config.toml
arch = "transformer_decoder"
model = "autoregressive pixel model"
dataset = "crops of objects in photos (Visual Genome)"
train_examples = 61751
image_size = 20
horizontal_flip = true
levels_per_channel = 8
vocab_size = 513
width = 320
layers = 8
norm = "layernorm"
norm_position = "pre"
hidden_act = "gelu_tanh"
mlp_ratio = 3
head_dim = 32
fused_qkv = true
bias = "none"
qk_norm = false
layer_scale_init = 0.01
parallel_block = false
inner_norm = false
positions = "learned"
tie_word_embeddings = false
init = "kaiming_normal"
residual_init = "none"
optimizer = "adamw"
learning_rate = 0.0015
beta1 = 0.9
beta2 = 0.95
eps = 1e-08
max_grad_norm = 3.0
max_steps = 13300
batch_size = 64
epochs = 13.8
lr_schedule = "cosine"
final_lr_fraction = 0.05
warmup_steps = 660
weight_decay = 0.3
Rows from block 3, named by matrix and row number. Rows with one number belong to one neuron. Each number is 500 + 40 x the weight over its row's rms, rounded and kept within 0 to 999. All counts start at 0. Numbers have three digits each. After the name is the row's rms in percent of the matrix's.
# fc1: MLP up (model.blocks.3.mlp.fc1.weight, 960x320), inputs 214-319
# fc2: MLP down (model.blocks.3.mlp.fc2.weight, 320x960, transposed), outputs 214-319
fc1.892 095:469500506501526464493525536516519493493472443462539477566455501456464481568531531500520483478478566432476455522526511476468494459518543543443510540508501561522484510449548453542459501459455468525514559613522503458502518502497514511555482529512493485558455578564416508467524413525480562463475450484534467596474511462556
fc2.892 093:476453410517524530448516481544533457490478536507452481487555516498491535537507477495502422530441444466564496473512540597536496551522471528520570494524478482534546486525513533516544487489580619495456464474511420544578476513489492508483476424512474469533463501506503471549516499552516527446527567529485498503469505459561
fc1.893 097:479494495476528380484564504541519523492611486421591500488481551513453526529504459498454523510465554451497496570510435439539491428461467523480504465568549550571487467495477465472518552465535521490426495432453429473489516517497547465488478502398542578476449524506418535467505474483459502479524530506510506479486437498548
fc2.893 100:523604462556508510583424469509495447565478395519524547499456524541498486514555534531457513538517483457498585455490498618487583523499446529464473525438494473520493484446516537550551503469378512497529478560515569477560530499530453496506505523510416516508514472499599501543480554531538512509465456426482528575495545495531
fc1.894 111:535479516457451586480534521474438442476538529494530477511533507540502503455504560478493593470445529492464534520506466478467479498502468511479553636524491476519506543463490445429501542539532523418482501465537443497563495480440491498445531523499453508511393516506534519465470478466577519552509518556422446480557513459553
fc2.894 110:479567510509467468504496458583547513563447538482472539500404504520529517464546512483487468507504506447468467553484494432508523494518507547460470588556428497588526603537535489515486548465474608490496469495489505523436520494537429486528538480503431526534419534521467498452518503502531518424526546490489542510481535491541
fc1.895 100:516513553464531537526559474480440440491623541508519524511544527467448504464513536499533402508459499475503496500493529502539543525505517525509450448550542453539472529492481525500515530515552477467442527421575468495484560592489526458488533435538481474497544501540450541565526502512536544531514489529456439499521570478522
fc2.895 105:541458567501438526483542495463538517453488429506556457503442486504493457492534556503474532564446527541527476548490421437516454528475524500519464608497514452563480511488489424534473485438488492462469542524503490504443476549503564463517442456446451486454454524518513484471530514536469457460426529505527486480510454529452
fc1.896 096:478543514494532428484502505532453481514587514424531551545476567582471520509508537502527519529484497484512562496515573473482534434509502519510494484524565484504520435581475489493528501517536500536519481497531495511486576426462560456548510481463586474457458486516516482485500506535496520482525481535484426455491463528436
fc2.896 103:578458495515477493524568493541541462498528362524537557529516438499538487486515484551445569427533483510492475445515472563463460502460501425488440485500427510491483493476472569495479515416459530547535462474507505432507544475485514510458515569477531480454445523475493473566517486392553503625509476515522545491464513527504
fc1.897 099:547493605437486456450511483489508472514431506548457502455476496477505485508570489514479536492521494494506510476527512515528522513519451550542480528541486508508419603604461492445526529510572527452503517465443464502504537512407445484542479427535471465474466447510571539571603458459498517469514511502494457475492547545446
fc2.897 093:524525479487502488537446509489592572498518517464549549469446566525536526502458473542476455472584443467553437395526488472515535512510495530536537407490495505472500472460576481510468423490500497460513571474560481460500439462558482530473491480461445481487522518463440471465358540479528480542435635526485483497524466492523
fc1.898 097:564500537458511480483479475467450465492440482522474546521511487502602495497518516472504401490493538452541589484524510545494533492539518511438507510484553478556438452477492500441484533517527512474456554459567538524508493558442459510482548461558460463560490516566483570541454497529485496528530499532483482451647500507491
fc2.898 096:493538483522483493518502535502500497505472446504543400525482500474453522490507526495488566524497414484538440566489529456405466529546477501511506512477498492584510594502562540485498493523420374488478574503525506554459516475497505541553533549513537496526528515493443519589510501523495529455485467463591583479557508506500
fc1.899 101:503450520472482534478499545375531511447451497530548484493485565476538495564469497492464402473478499506472477495526542454496555486566513495485464501468529494482540472568533498531506552495517494435479520560502550505535530489431467432479572503507472510544523479498475523566545507556427476403457441437549529602510494473529
fc2.899 099:475428479499498526459479523503469564469502437513565452499541458473550513513492535569404516537535518513472450420489524511501494524506536483501502502495396486526541500472475543549518478476497537526592557558542529521500491505489545445446464471516458497505447513486451518451468481445457556547572461509440506506426508470526
fc1.900 090:504500439568598470520576478471442519489555492431532508476434530514467548521412503509517471459468476482596447453497536510516485489485503520485539458536523562403504547444554512420479434496569501442500505519425534453527505515534499466540516483386458569483508485505517551490516476557497529526491492446532423520511448481556
fc2.900 086:505528391446511485422474498496497493573556469492514518523567520421538518512462512514515496535453555497414437543502524436490517476491533446486559521464463504563458464471440551461514497467392493478577489518494496491482536490482524484514538523570506479505500543510554562440498574528491524537469509476537514497528507551390
fc1.901 103:506525552439503501512475507501540510509477553516538465490579497454505429463516474491492515503440504492588403464521530509529520483501495535480497519538563497551529521552470508443505485478483520523407490533465413455542469507506535502491441540478456484467558464491425538529507506479504561477498543494514431516520488476487
fc2.901 104:464535480539461561469441498480563555475514447486476502492475512565491544499538535522512408566435485455431541436498529431482458506514477497498470644443457464512493534478545527447541494427421514495511510511446528475472534487552519453462489540443485502549545490501471511511515450553478503447492392542605446531502516480470
fc1.902 108:539484469439551410496505522495553523473484566497506415534421525484530424510552488427532501484467498487574485576486535484513507493527522452505436515551518518475540479594554480477536530525544535498502473459519513456450511547500490504440463544457484493467471464527530541452463473456491517483529426528431431513498521522500
fc2.902 083:450465472560509425478440497544526520580526530565430468489489425535465441517558578528468519544458477512529495464499444469493497460516483487455531510524530465515501528503615389484478455456549477516482509508461471507473542469464521461531513462465473510517512479519507491450534476481495505499473482518514601546483430553544
fc1.903 098:487507504519571493528536487503490477484540528510466427487466475467492508520588480484431534549442529445521584498476454496511486451463505510450511490490487589438485446492493452444491529494537480448469501535447473467469468504481417589548483479513470564483539453511543502442532527493503517502527519561434433526516455474507
fc2.903 089:509487469556511489507529558444534507483539478467586493516534519484537490528411515477549547463546448522475461526504468490507480517490448501505474455503546501537515469549369437502443419520512510599509500453535496516430559463527592529504517452433506523491521508478545515508482610601546494555493511465503472471573542419576
fc1.904 091:518521531539509445564535505515504536560533526501542511486503505509525472500514492490465564494476505481530473502470442527457584500573473492499459525475517502546564545445512473549448495509495444514467469572569476492481410515440517395472499546414500564550472556486527576461504535522494507477535510502519489517511550481491
fc2.904 097:572452531507495542425418460517514528504494454533389492489487504519452549492519557502517492492526493558492537505492480527512417452491559406489527562520425485510468454505487519491517497498519528529565481482439454444554453518477436545458510492497518486506516495489454519500438464407492577511540538590499483453530479469511
fc1.905 099:494500497497530521546481467549407462527535438469493572467474494455559558509518505504544428489508470513530517466530552479571490530478445464468517438553498502490535446493524500486485548482549450513501478536476496515455539458440419501503528551474508519475545482518451473470517385576489437528540548487448496490475563519474
fc2.905 096:527448543507475538462479463533474457480372496500495433487444538510512504499495493546488595521512472514545516508472522450455509529491503481488544565537532518430475490465496551548491503551431532432549530431556478508565515477481483533499480525521439516524507493498555472520455479509475580489493346500463451569535521518478
fc1.906 099:577424471511521483548528493510476463467460536456534481414551521516450577473523524457496530479489481555565509538543431484467445527471508527497531500493469546525483500469479500505542536491509515478489451502472503520498483537521497515528458543483534486452519506552534509525507426533576517537514553521391398492492558521436
fc2.906 110:480531498506533505461445464427529479461510457538524535487497449498507408551478498563473500514502409471429484491536567445481497450474500506505541494456458455476538550507485408538513472497553441520570566473498450529481478502457570433473456456473473509446454510503501525483475490470475443507504461551508551514517508504476
fc1.907 097:536512613476452490475527476546516448575510558485564412528557587497533502521494463512488509518481507421581438521495472466481488545454530521505502522513545469522522499593527514487521519491471521486494534522496476528465479445515504473462465554511590448479384473514480493501505567514486489467446431527509468504494467482551
fc2.907 100:520478518497413464481502502487441544546417419536521510509499426494523479516546520527445464504546483464511551490482538558434490582450546448457493506483402508544493451446454465494470525516512548443544447544497508453506463516522468495445447590484476480516445524511544470463427505483493510622588498529519558478523503500507
fc1.908 101:527473617463483482490427479487555503518414489518501440502524490502515417503517543516499503512515466486543456482529524468511527516463480488469522563571525447524509595476540485434468503422444517512426498464567508524516543519500533456524445528461479484472509510506503545531508435528472516426553448529517469537544544517453
fc2.908 103:431565468524540506547555521510492513439532470462524460480554481444451463561505493508490556545528538530384526500495432466434540452473558455486477538392511482575485471556543503501486465480537421486540636593493540483452469520467506571431458508542525500510594494533397508517507512571511515488481406502483459561487510501447
fc1.909 106:500525520500598519519495494409449459500557513489515506536590506569475487538499539502531491434455568502441539399491482480577491471511423497453485512513565468426511541514470439506435504530527492504438513478509486506519449518469503524497459539512561561533494478482535488492552498516505481488504480459524408566542515480483
fc2.909 095:552465486476530475522577469429541528469544544482519469570513559511537458504430516488562486496384477507511515488521440525502424457498486481547575363428480521539507539528493496570483463565544493521521442495522436480443437505501461456487511479537482485476553486493454493483448495465498488522463538471546470547563525439540
fc1.910 107:574524532506456552527459561476429512523484457561515426538540534492562411443530518430503508498423500493546528508499532454623550531490559526511490510493542507443498462449445469520530444499519538439465545486570441540596539514522512470510543555489511517531440572502557530461539477525527567487552538529487434550527482476502
fc2.910 111:511512464506440483599558450528519519511476437437495508455531462486524528482497418544480490557531470487526512533526490450526614471534471505490518530461524505546525470489574489503530450459555431486486460444556510506482449478522520514426504475530531460527496490525554499594496474513518472442443479466509423509510469439482
fc1.911 096:505384510532592521525461575516563485507480516426524493504464554482524394486423489479507434511416500454522466509526614482489448469479523467485486516525589486502490514522492518479498519513522412518497516575461476480451453491476528460524522510531467481513497491498510509479530474502442459435466454493500432495499445465528
fc2.911 100:554522555500491418496554537514492554496485565468568439556549512501501537442512609528470531525548506510477469503487544519555552530501498524463497504461508461511491541540510456514513493437471488469474451459510457553476516475495517448463492570506501448452464505515482518527546480533525474473501526470510568498487598519502
fc1.912 094:501591551451677472488512466483480490477534579403512546533491540485534473477519519482550527511441482487502500545546527498505462502484504515461498448498523498496496484477482460493522482565504509477458487461509474519512454483502509541505457515433542532490503486495553552507548520565540578549457538488494451509523477508521
fc2.912 106:575505499507393512498538538513509515497523425521508518491508532512472489511533444521488483540564478522472500452498509453481484547498509433460404548474449534502470494456487515454505544455461517505520517544494493379456473487514522457457466508486524501458497475486480473528538484377506502533551421536447502452485530512450
fc1.913 100:513399516513444468492522593456535491498467578483502497490547526481548555521544478426558510514491519414522551551542499537516569443579508541484472544437571503493490484523566499496559527483541493457430492517504564530514472541469492471576539525470484431573511504556511564472464483483544556493541425436444387503551441427483
fc2.913 095:502531462463491544502415507518459442417487418515540551454522484514499467526463512511471579466521521576400419484505488459543490542476500491482551460533524494532479541465502525480493507493398440512478482493407542492515557452549484565417513498499567505493479532503555460482495548588482502481499488483497522544522504493535
fc1.914 105:572493570428524491499537516446545462509433483481542530431562431542497476463515624479481525554415495502546438509540438558518565466525522489477507532500525545543528517493521481496507506502498469434460510462670495449506481587470522485470506571528580456473512522513477559473524514489486509537512470453449495565549576480453
fc2.914 105:450577405461506552477441479429448457511560482502464516514413581490524447534483518541464590494504520535415505456518533389548506467481510454489496470508515510492502505486456496480504568424498529468509516546513513508616511493510516508519478595537540491512464511465538509370451519579467522581467566519541544551473509510498
fc1.915 094:477523590498490479406473500504464373416468562456500478428495602479533530503525493481527489493445425462546452513572526440483581495502489593516460477485578459491424504511510502518561514480478489423499585567519457513500462513524518514471474473499565467553472480532496526509507553519486528493515451488503480601565489497508
fc2.915 092:548510434523506477499480512588475524516551477506432527482491489505464516526528483524490579459480457556536462507514523556501462505482455485464531520489407485470460438518450494495490496525497483511600482473396499453498499481467493474506402498561532480373440475503508514480479486457479474504457578473581565526461471508507
fc1.916 110:402409536501486517552542503480497489496564537527520462532482535521531479512564496486495474486503493486534545616513435492542568468482498536536511504516514504470450524481521447488595437529517384457462526546487451542451540528479507498464504467516439587524478507523505515486576480495543533534548450472556452476528486448503
fc2.916 096:486446468451471463489560499524507431538599530529497515501530511481562535506465492516513399555506481515552450504454490509481444477481484487482499548525473545412515462424454514464507466554595364515561447542474478475534494420516412520504500428440512515548552458538527491468463461503549544510600488469465486494525513456539
fc1.917 102:505493462456490487524515665451536560454435463514492505525478467512521490482455512446525469377503497486529436528470517498507491471485534467448490487530529513559546519507559469471605481501531528501478493481568512452496544508504524506476545482465545462512436544496516581478502454487462513536549483449482436454562509392521
fc2.917 103:492505510532531489530499540467494561538542576470560501462472432519572454482495505547405549530449482497430411418496463524474526489493514512506574461507504531465491555559556539444505454506582461396490481481458431471500490552525439504559425515528522526516597495510504518411560473503527487536516512526465573570519500400563
fc1.918 098:506536446540493494534581497530514509501597460511491504567470504444484512530457604549550462482444477508500477487520495482491524514547458517496474535499519522517497538408460511484478409457536464518481461508514553486511455474454495517548479534431462547510462509495527490553555494491471447493509507515496444478562518502546
fc2.918 100:503442436503423544538514458524495574442517494542506543451522453429474558522443568446466470477467520503361458535472439504542469588488540526501509538471434514447494517438493474518495480534507452457455518488540444441467467512459452413496496526534453517526495522511488537505488498537452538438571545543513511504520487410597
fc1.919 097:483507522563554475550543588412531480516537444485516453498582508458556525514500475515501484486511516509498504508493516482530511545487512449469404466464529509458518441560572497496514551484498478495482549507489480516517464489481491515477536543569572554506557390532553527519457478519532491455515441486508507488480539511559
fc2.919 098:521523500499483494525530515470480526494479520523493469498425493497503510476524490585440448522477491505553434576474459498495495555530533503484513483481479513442486471545469504462505583485505469452604483494534497511501464457478504503499427556498442475569505472467498492535484517421462471495504487495469594478460521484529
fc1.920 089:539513511493514452489531495498472432548449529499540488523518568485549475430489500484495476453541455483589512487482511490484607565538521484492505482480524499504490543536524524476552472459542443474473521506467583523478456521474459477477535475486567423559582388527539486493471475486511558536470443470498508475442544478522
fc2.920 089:489533452501537476487494483540445531425533474445517470540476535498501451437546529536535505461453493527415527501520568469460389621514505504492434494553489517531500518479442488526482497524464442447482521575593407504455535536550539449537540530450423489450450496521444540471424550506526403510481556561502512493591536503514
fc1.921 098:497478447528425554501546513530474540422478461530496476427451505471518524419565508486437506461493457573555491383551434475526568494550478520487457533494530462524485544443558526546523441409522474473437526529543503501506572483455530405514519534529498515526520520501516494507526386510510539506401471521487495487541584512497
fc2.921 100:503542435530485356510496526572432508541435528520500467530520509512512494451487545533472489544521533524407505490484567583456423606473466505485514457507409534496533471494506604440485478494491502517601441563499555469529496488559505561512490533527506502455496509489455500457441402505521486555488524532465465502489495524523
fc1.922 096:531495431566552534502537527482501505481465470454501498479483534483511520512525491421508503473464505525467490546549480461518478499528537553490510506594500578472488454549475471435537499529571422460476484499482561470570507502470395500526519493484500481512547441523486531512500492531533461481473506520427449478497417457483
fc2.922 103:465413598494534512426529454519538586411495452479485371512506490453520530517556499517489481527384508478493462428472498448513506504520533495495519550471545503553525550516489498488502446436521418499446490519547493509470480477440514455448503465532493472548511478491483516454552485540509438419536561470461483500570514528537
fc1.923 112:532555488484515486582541490489558532527522455462524500450447514556489516445500560458499446478446484531476522513537531450508538502480463530488471564530519572503534439477527471516526504486609484507510475572498528505564422550517466434501475514518491540468453535488555489494503450492614409536529468455405438503553448494527
fc2.923 095:488578532443488525483503454526554506574525542522454555485512464531423494495493574565385456502508423510419501542477493447527473471533425502499503486522490536489498513426509508515458548476522503544522496509448489508423504475513511582470505489520472466514458427534549488453583523541512442563602507519489542557529511502530
fc1.924 094:528454540504496412495571537431535407529506465479467481448453550439512482566529487482485508534421515555535481543554505518540495489549537462446521469427480550504508511545523464458475516498516512548476438472494562417541454481513413506570456532464452543500554460499503494518505444526480498506432482417501490519510536526462
fc2.924 100:507502539536502480504511471452487530469538550492456444561534455454494468496423478457527406466502535438425468436520531482504572513507522511505545548576464514504544520499513527470556506518551452480442575473490497549475397522482477468484499542521478489509469503492543532444485543484519532436566491453499473525485500428522
fc1.925 100:525502450552542561559481474477473501481504489555535502496557499484531409506521520441513480455463511488546472514489517482625521444428500496485369503492548489582478521488509517530499462548539496526433469469581462481473503541474521429453456565551576509526512525525549518494504509562539467511563434443472545460474531476522
fc2.925 103:559431569482458528536511523480469476412408487492502554551434482494504468491547545454508465508471477501528564477490490486557506456536520517526446507545529499561513535446553489616500495464417501575496532457494578514449611506534541459502470547409471506477481486487559471484511515562484485486481454476500494544480544482527
fc1.926 094:524521582446595525429532501431471463496449509493469475600537510549598563509484506491460421552507462495565386490459475498528516542549483439498473536552531518449517483406432490385495505493553516492530506418461572526542506508481514412483500603526428449542504500553540513486535527526546475475580511477485462517587517505487
fc2.926 095:449530530548451493561497485546531523442546501504537516490508498474514514494484477476477525431567467518454546532478494415461467454487496455479515468495466493457447455503584484550536470438395439592477546555499536498542538494478432466426444421465424525457566459490490528414446462530517521541506469514494522511524445481496
fc1.927 092:528529547482591391564589511447530455579487472470471546486480513555495529507522537504497411388497521494563487479542470529495521509518476461459468474578532529447585537479484482481601493515479529488480500488514518502595517463531548464540568529499594508511484452484470546433562519519494499498513482481436480476486587492528
fc2.927 097:458476427548479545496410530542536527508569476379568437483461579499507467515557550559500571548508553526557554446458506428478520516498494495491531443458492490583475519490547473471509470536538455507519491490498457489514483487510507558449486434524479511518506486483519461550467493506495459443405576541472516463507448506475
fc1.928 102:476552464519542486549555533485506472464473484519509447469520510479542458486551549521509547473448489485529414399533508438518563539526504516517459485521518546511483532491505512505478525517453482469480527425579533467518508410481507512556515549472484476484510512526503550535563493570539511548519450515463437586507500459486
fc2.928 095:457516457485523588506372507456516492609526543506535604457504513477449440482553489511504468518527512552390498529519559453560465520483478528533470429519512499519450460451486526514518496561507499470435520502497378525503500526546464530488523478506511467447523514483556489519527482531523485460476568446544504520479494499484
fc1.929 099:462549516526593533488493602419453450480534520453479590466515594459505483539604489509499473508498508449498472476500469485464513520541541506464492618496507463452410562461568496382505548609487402469468525551446500549473520482444468465501448494502535552504493455519522567412461527450473460523548499510445504451485490443553
fc2.929 105:540495474453475481472464536476543483533464603562507432552516496436442516537514512466479542561505507494550490586473534484588482424524508455454438424448548475492522425500416442541511502440561509500582464469519526457555492519553514509525493503472472491521503462488536506510561442544464516472467476590522502571517522491570
fc1.930 102:554491504505491506539515492495498489410507465521409467517492536482478457474506529476492473506515523468470481446477472484566577444570500490479573468525514554488432503512506495511523468441472450472457556498491518504549513539414476497449516550543467484519523503544492512462522471500537523457461494495440486572568552480498
fc2.930 096:510499546534530448507453479505453517460507494489499500467474590466504509486594492477533514428524483477568531522486520579467539513484542529557454544410544522564464511447508518548479514540455500546468499509541406544448468480536549484483530457467399492487503510475435505585481511584455485488570598505449482507518449528533
fc1.931 100:488516524498503501507486444566495471490460455533586472550594550488558424538554510498475400487517527444447534507479521447567563523479467535457447499558571496538534502497480480514496494549550444526458545417451444485397447502471461404445426531559554466512477479486484503470497516537467503450453485454538546473543474546491
fc2.931 093:595456473456479583453492498484446487516532456483505523520444435502557531436387488456577532498446459505494482490487530459410515455501562503507541519469503529543493488470564539466510508557547551495521516406467531555573438503479593508467525513498497474440485454483438466532482523501497492514455597495531502458444562470476
fc1.932 107:472515482543456504472473527515466528513483490505493526498531464453501537490517544472498489467509523511508535444491473522545531510516496444491443577587565504478464579536504480512528480523580511494448507489503515461564503475497486492576532493424530513463504539553518505491529516547460456473547448466488504516567474480500
fc2.932 097:519459555583517476533439497545491546500522488541516474488480457513522457560547465510541463528482486402507492471539462465552489454449477518520521474529466465570495536448485526434501499609589508514511505510493516455425567484558399598451467464529551481506488480468441523452555524523479443511591505514472501511541538529458
fc1.933 107:502491535459486490466487557530500509486491456496510514458504524514580466481548534440465523486464515469521508489495492504519544499537497501458514459513550532513474562500477479479559502522527447396488481501538503449542536537412473461499533515487467560534470525575536552500509455582506590486576486469477497487590459416538
fc2.933 100:521517522484522573500500500481555557416462530500549467472406473517573479533481482536507579593522399533519463602510528475440564497519530441554506482480471493488532548528459492491519477496421446495483502529448520512500459476525476541532488511442507524466580491507597515523460483500469542533477465493510515524531406434542
fc1.934 098:508466546538556515479489528481498522541470541478587517515432512530501498490497616461492457539534508476532469534500526499533552441535535449495513473542473479544509511513593471491500503446491419555477517502498537543464467505497419487471466500575493507475513499532488456535501471471479439458449443456486551530556549475540
fc2.934 100:517552425452463477453423504462536508479434529445451551484491596518484529525471449528441502563559517527505502519512519480508476502520518460507507523476449505447493525559550458391474536457469517521532466515579536443502488504507458509475524453505533497499477494501498462543540516528505538510525527506539514462541523462509
fc1.935 101:489446591473525505523553621494464436489421509534543408428451477449448503544544471540447441498435517481507449510535514448515537459504511450503548525456588531464547576527562470467588496498503506470467530503492515482543494503516510549584468549502529549518571421494520503488568447488459529512538467410505360531539475482499
fc2.935 102:473447527538521453490443452485551459550453419475489494461500472534501467514544446610513374583494473530522421439545461471533572538509469525490449507522579486519477588496551444527494505491444549506479549559520494513523551532564475489467502524534554506518461525480439525451501455490476429488463495482459525457411501519451
fc1.936 105:483497479519512516519517518500457508442452526519496494551521527570482477464506539460557498452500507492473565538497473499572442527560490488438468460489473516431452478534528505480522457464565538489449481514455478476515514509533515489482534505520525500530461533530551594472519442485555548493516534467380495534567477493520
fc2.936 102:515531565542455472493499518413549557526480492448493516497509499426545539514545438515473500526516484518571439445485502494475555463495511470499591470513515477545545447508501494521549452429475467464524467457484508535491552442522429480505501573486548465462548525481544497559519527429516420463411434553573555454512480534513
fc1.937 100:455536514460482526518504537457533472496513510586484553532617510552439483502527513491477430471474487493430532576504495499582510540478441554488457547566591551440505500546570518561485538554508535483393479477450486456480542460448504468531524546508499480515386459510545510470482488518493521508488422464511482467483468472477
fc2.937 100:510549531499495488493562486412480408540443465491520450500490448530536436470479442458563483522538497496531445553509477494478555415550423517484453500489489492463495551451471452534493552521520516507471521542607531455592484494492525596469518557505511510499506458492555505504493520515506413508562446408413508502539497532466
fc1.938 093:455526503456531544509520523561455484483495456482492413616496484448489499436542469428540502435444573480495512496476522525538542424485576506498436498477559580568530484479543511499526472463505454463469561511500473492514433503514466535423525559532565490496471518545467494509523459495390451430464517473510535534456518485524
fc2.938 085:472504491481476425498476477567446491572571473483552460530510485476482530435436521519488492435536566464514509467493557386591460487510520471501520474514514500504510515523494516498488492507506440484428531575451485565442574498494495533543579476495562496588498487495512496498563426502524457528550515658458512428415512496470
fc1.939 093:517502539475547594417406497458484472542535499495472513493592561495550523478485528438530503498435558477499490505527484404530451488500527527486447442452561484500502492418481496540476572599503502386493506484537505496474488569453486464566554569481452448533481509567520560480478486567482517508500544568495478528493435491496
fc2.939 086:473553466439390490522439452567541469551517510506412518461445574488445533528492510529450493530531532541493446533467510524521523521539495488533528446515525525492553461520481509451484517494480447513533516490447467542503470489492533472460453537489490537433459492467463511482476532490476475417431483529512574515496460543497
fc1.940 097:477527502461484572484534457533537461541490535464570421556513489536480487486495527481489548536514518446557496495546487506508512496437479553475518507570482534448468430586540504477531440548472552442502507474417470535517501513500495479489491534575540464464465475495501493523537447614576570543448451480532455498429453456543
fc2.940 094:541454472508435417492534517511460531611530494557478490516524436510492460533500430521399530544525494492503556523484526461523464532468517402483439490483373526497495568459486493510526472541500487507514481548582509406498528487502461490518505521483428496516513520516570485462490507425481462557580460545495512457461519528488
fc1.941 105:512520488401486559512508450482410414473469548493512494515393523487495503581500501497518469550477499409465532634488508486518468460541500435467564499474491542525565500521523480440538537494574487492511480486460459490528474499490513563502513546472458535535511528532489519546476505515546416540498518525495507497513449455504
fc2.941 116:491497522521532485472458525536487499515479517513507495439532469464497549534426468525541473511528491483527535427506491474496426518547567473500497437445425511489527511573490401443495474524521549581491409514408578460519501499572418515490469505490522471540558500493519514440452491493497590559524488451508499457490402451528
fc1.942 097:482473585474525518537515485431519523418478483445524490526454530518548461562496573500545507511475528425510508528489485511506536438522488451511487573468558535607523516499532497501521497492561495465513489511496468484539511555468516510391532511517496508500517538530455523481514480514500440540477475549481497579553477509509
fc2.942 094:535531549541535489462447514456454450512496504517500479488579578541466558522562530501528550591576454512463485422529509562448487487488455537509454406438517468530509463396500475533478542438481565468442527497486519495486413524517525516469492517533475475505476534502492491520472557572470524599525550401526487544527504490466
fc1.943 106:560472533477456400415507518516484415562486469465564474534497565500516507544536503523453492469473496493543479445567532466473552489488504463479498497512507514569412519447457480468501511468519494442525527472486535505578470462428518476576508544539603457438493454512589470551520471459494532465513450508478470509506556513485
fc2.943 103:532496518478545491446559465465507525516566496493507524522527529531612457491412521533530543456477534494456474501515500523523518527534493524526531436543523553436487549515535444534506431472462535474520459509508476481538449489454515436469478482576494526502554539480545513505590487487440527476401533448473501527515518520514
fc1.944 106:541505541460450493565532488455511531453538495555503534511462445492505447533484553481466521502502468485507487471495560524585570451594461512535540569597496502496439559608500515455555436537494451495433457447498441503490551468488557435514531529443433540505495534546574522443497459561559483557555394524465449505490517482468
fc2.944 102:519453559522588528500392454567564529550519533482522471468502580536498497490517572459456494537485504488463534560509473495523448544523436542526490495489459514498505480506565517573513636445427493545563507577546495497481502535500462505479481496465477524445477517498517527537450508494486471497580544539464572453479531596402
fc1.945 093:454482561468543526519530524517507500452405453450492506521539484488531489496493463518493490461502498509564474563505415530462562498477490503446561491506541550465456528616538441448520527453541426463476455435489479502519523536501502458463465470451496509535516516493508506406522488481526479497507469528529496458513533461460
fc2.945 100:463517493482446428503538502463486487526490529498510495523541388497487502426459523492481450523523505501472504511517602581491454527507535509546547447541449474551489476418429533476534521470505508565556494476484554507477532456592503566525503449614547512508489514483478485538389511481513584547518513489449551524558496475512
fc1.946 108:481442553520532483455588562434529489557516448496455452510526594481525465469568486493486493478447537489491469489520536524525485562487501490481495611506547475476485609538542438504588540462492518489464438524548530506580462483556522450489500451433491511504483546582523515461534443511487498441494492453520441447513563446480
fc2.946 102:476454554538559476478625510528518453528497502452534450560553551481456455519612433477514455495483439539534414514481486546475575485528497500488542435557527483445503457494494480475474546488581531487516506498512533472496475473551463479425500490561436513455484499527450494479548472479563463547510515458522485488541508477552
fc1.947 101:453546587569462547505462457523451508496403524542511430472474522505499349483598506473535506467495481498529494472546514456446572490492514503488488515556505506511476566467437522458466469512492473507458440581529524544494529483487510490503508585460518491529484455532527461464464447560510540447526491524519459544549502502462
fc2.947 103:498500458518479550482488504459466502522522405535401570507445483510475575484467473544449517430500536524508459519505418417410444497527519452534563566544495503473554489520470469454535555535510574444526553456506491459539480467506497636470514548506543458490487487520520545479475542522523509528491454552512568551533542537499
fc1.948 104:501479476446529498439488509505469461476526535383644543483439578549479515480545478454488553505480495484545526478542490437498521482494545556486513548498494477477485497591490504518523473536553447396481500591525455513487550523512535454503519507537579528493517520520479533498514494517555534442468450547448473503500443460516
fc2.948 123:616420542465474436437448488583503491481472454478433524488496519495520563537551444479483522435505549508576505535542516488466524467455494493457488476526492521454455478433500482477442572468546494506488510505416530489563492490503492560473495483502486516469434498500461498502436459417496514524474457550520519502496505512500
fc1.949 102:568574489448554435534557471482476466519515559573485538533542567429509532549395474507479484479465541490541411444452480479490537485489508447480549453522518527542552505517514460435534522519471525498494515419506489485540414514512467464556495508503506445453466453490523518495506511559443517497442461497468507430531525522554
fc2.949 090:464503469510471586491416524527477557539499509463469524484551458447440501528565578554504501570543584497438600544461508448461481557502506515493507521513497489508436536523450565520554463561452469514457468529484466591471527478531497481533515503489525462514445505469522515562505575503500511475439592492474488536534484477473
fc1.950 091:510541486550442529553528563453546537542480486469467579481508498491519562478465488453474448445483526492558509497486424547508491488518466432485486471489527500516537486470471398491491467533523473518478490494525480490563470506476512463517503535448476545477495516480510500548553495564503469453453552413485512505527497492534
fc2.950 099:532441515558436464519523516518534542422483411484455473490498448484552413511526540465507518410550511523507575530481486463498490505472599436535542510555489489510495541528471529456502482470475464545461475513482466439520542496496451551467499514369436464526475509497449530423510492447479481564511510549460529503543517533565
fc1.951 098:432466534535468480524481511387451467519546447541474477527538497425531502501547533517446546451460509492529506502499453477558537459516505488513500516562523482448446482509504497490505437521551465561488573500567500501478423469434507506495514498527407603469491524538438495521502502517421533460521473472486522475455499456514
fc2.951 087:472454444499471492504469507532505517491462536501547438512450497491450486530426472564481450546503500542453437497513604435504538568505473470513483454456551487434502518533442573537439452467506471506531513477480520525459546462526464459541459508439496533502538475513559504521548503491513480462462488444493488592530451487574
fc1.952 100:493520514536467452492541543436540505459413505538578487491489552463524454507529469492487481522443497486562440530516492563547598456522590462497456546520570530550552533507505515502516547517547487486508477448499560490541441529476471443498518516460526589514531557502530523471497465434461503466538504420495526593511486484467
fc2.952 105:551512618487548531427496474549511484532458540534560531515513492530508453501544526506517417460502470471399471415483505598561576483501512517484464520559524497465515512478509537568454538439494493482440501603509451484541503507497501425469478514600457512526434522524521492448507523505471552551568489538494465517504482507461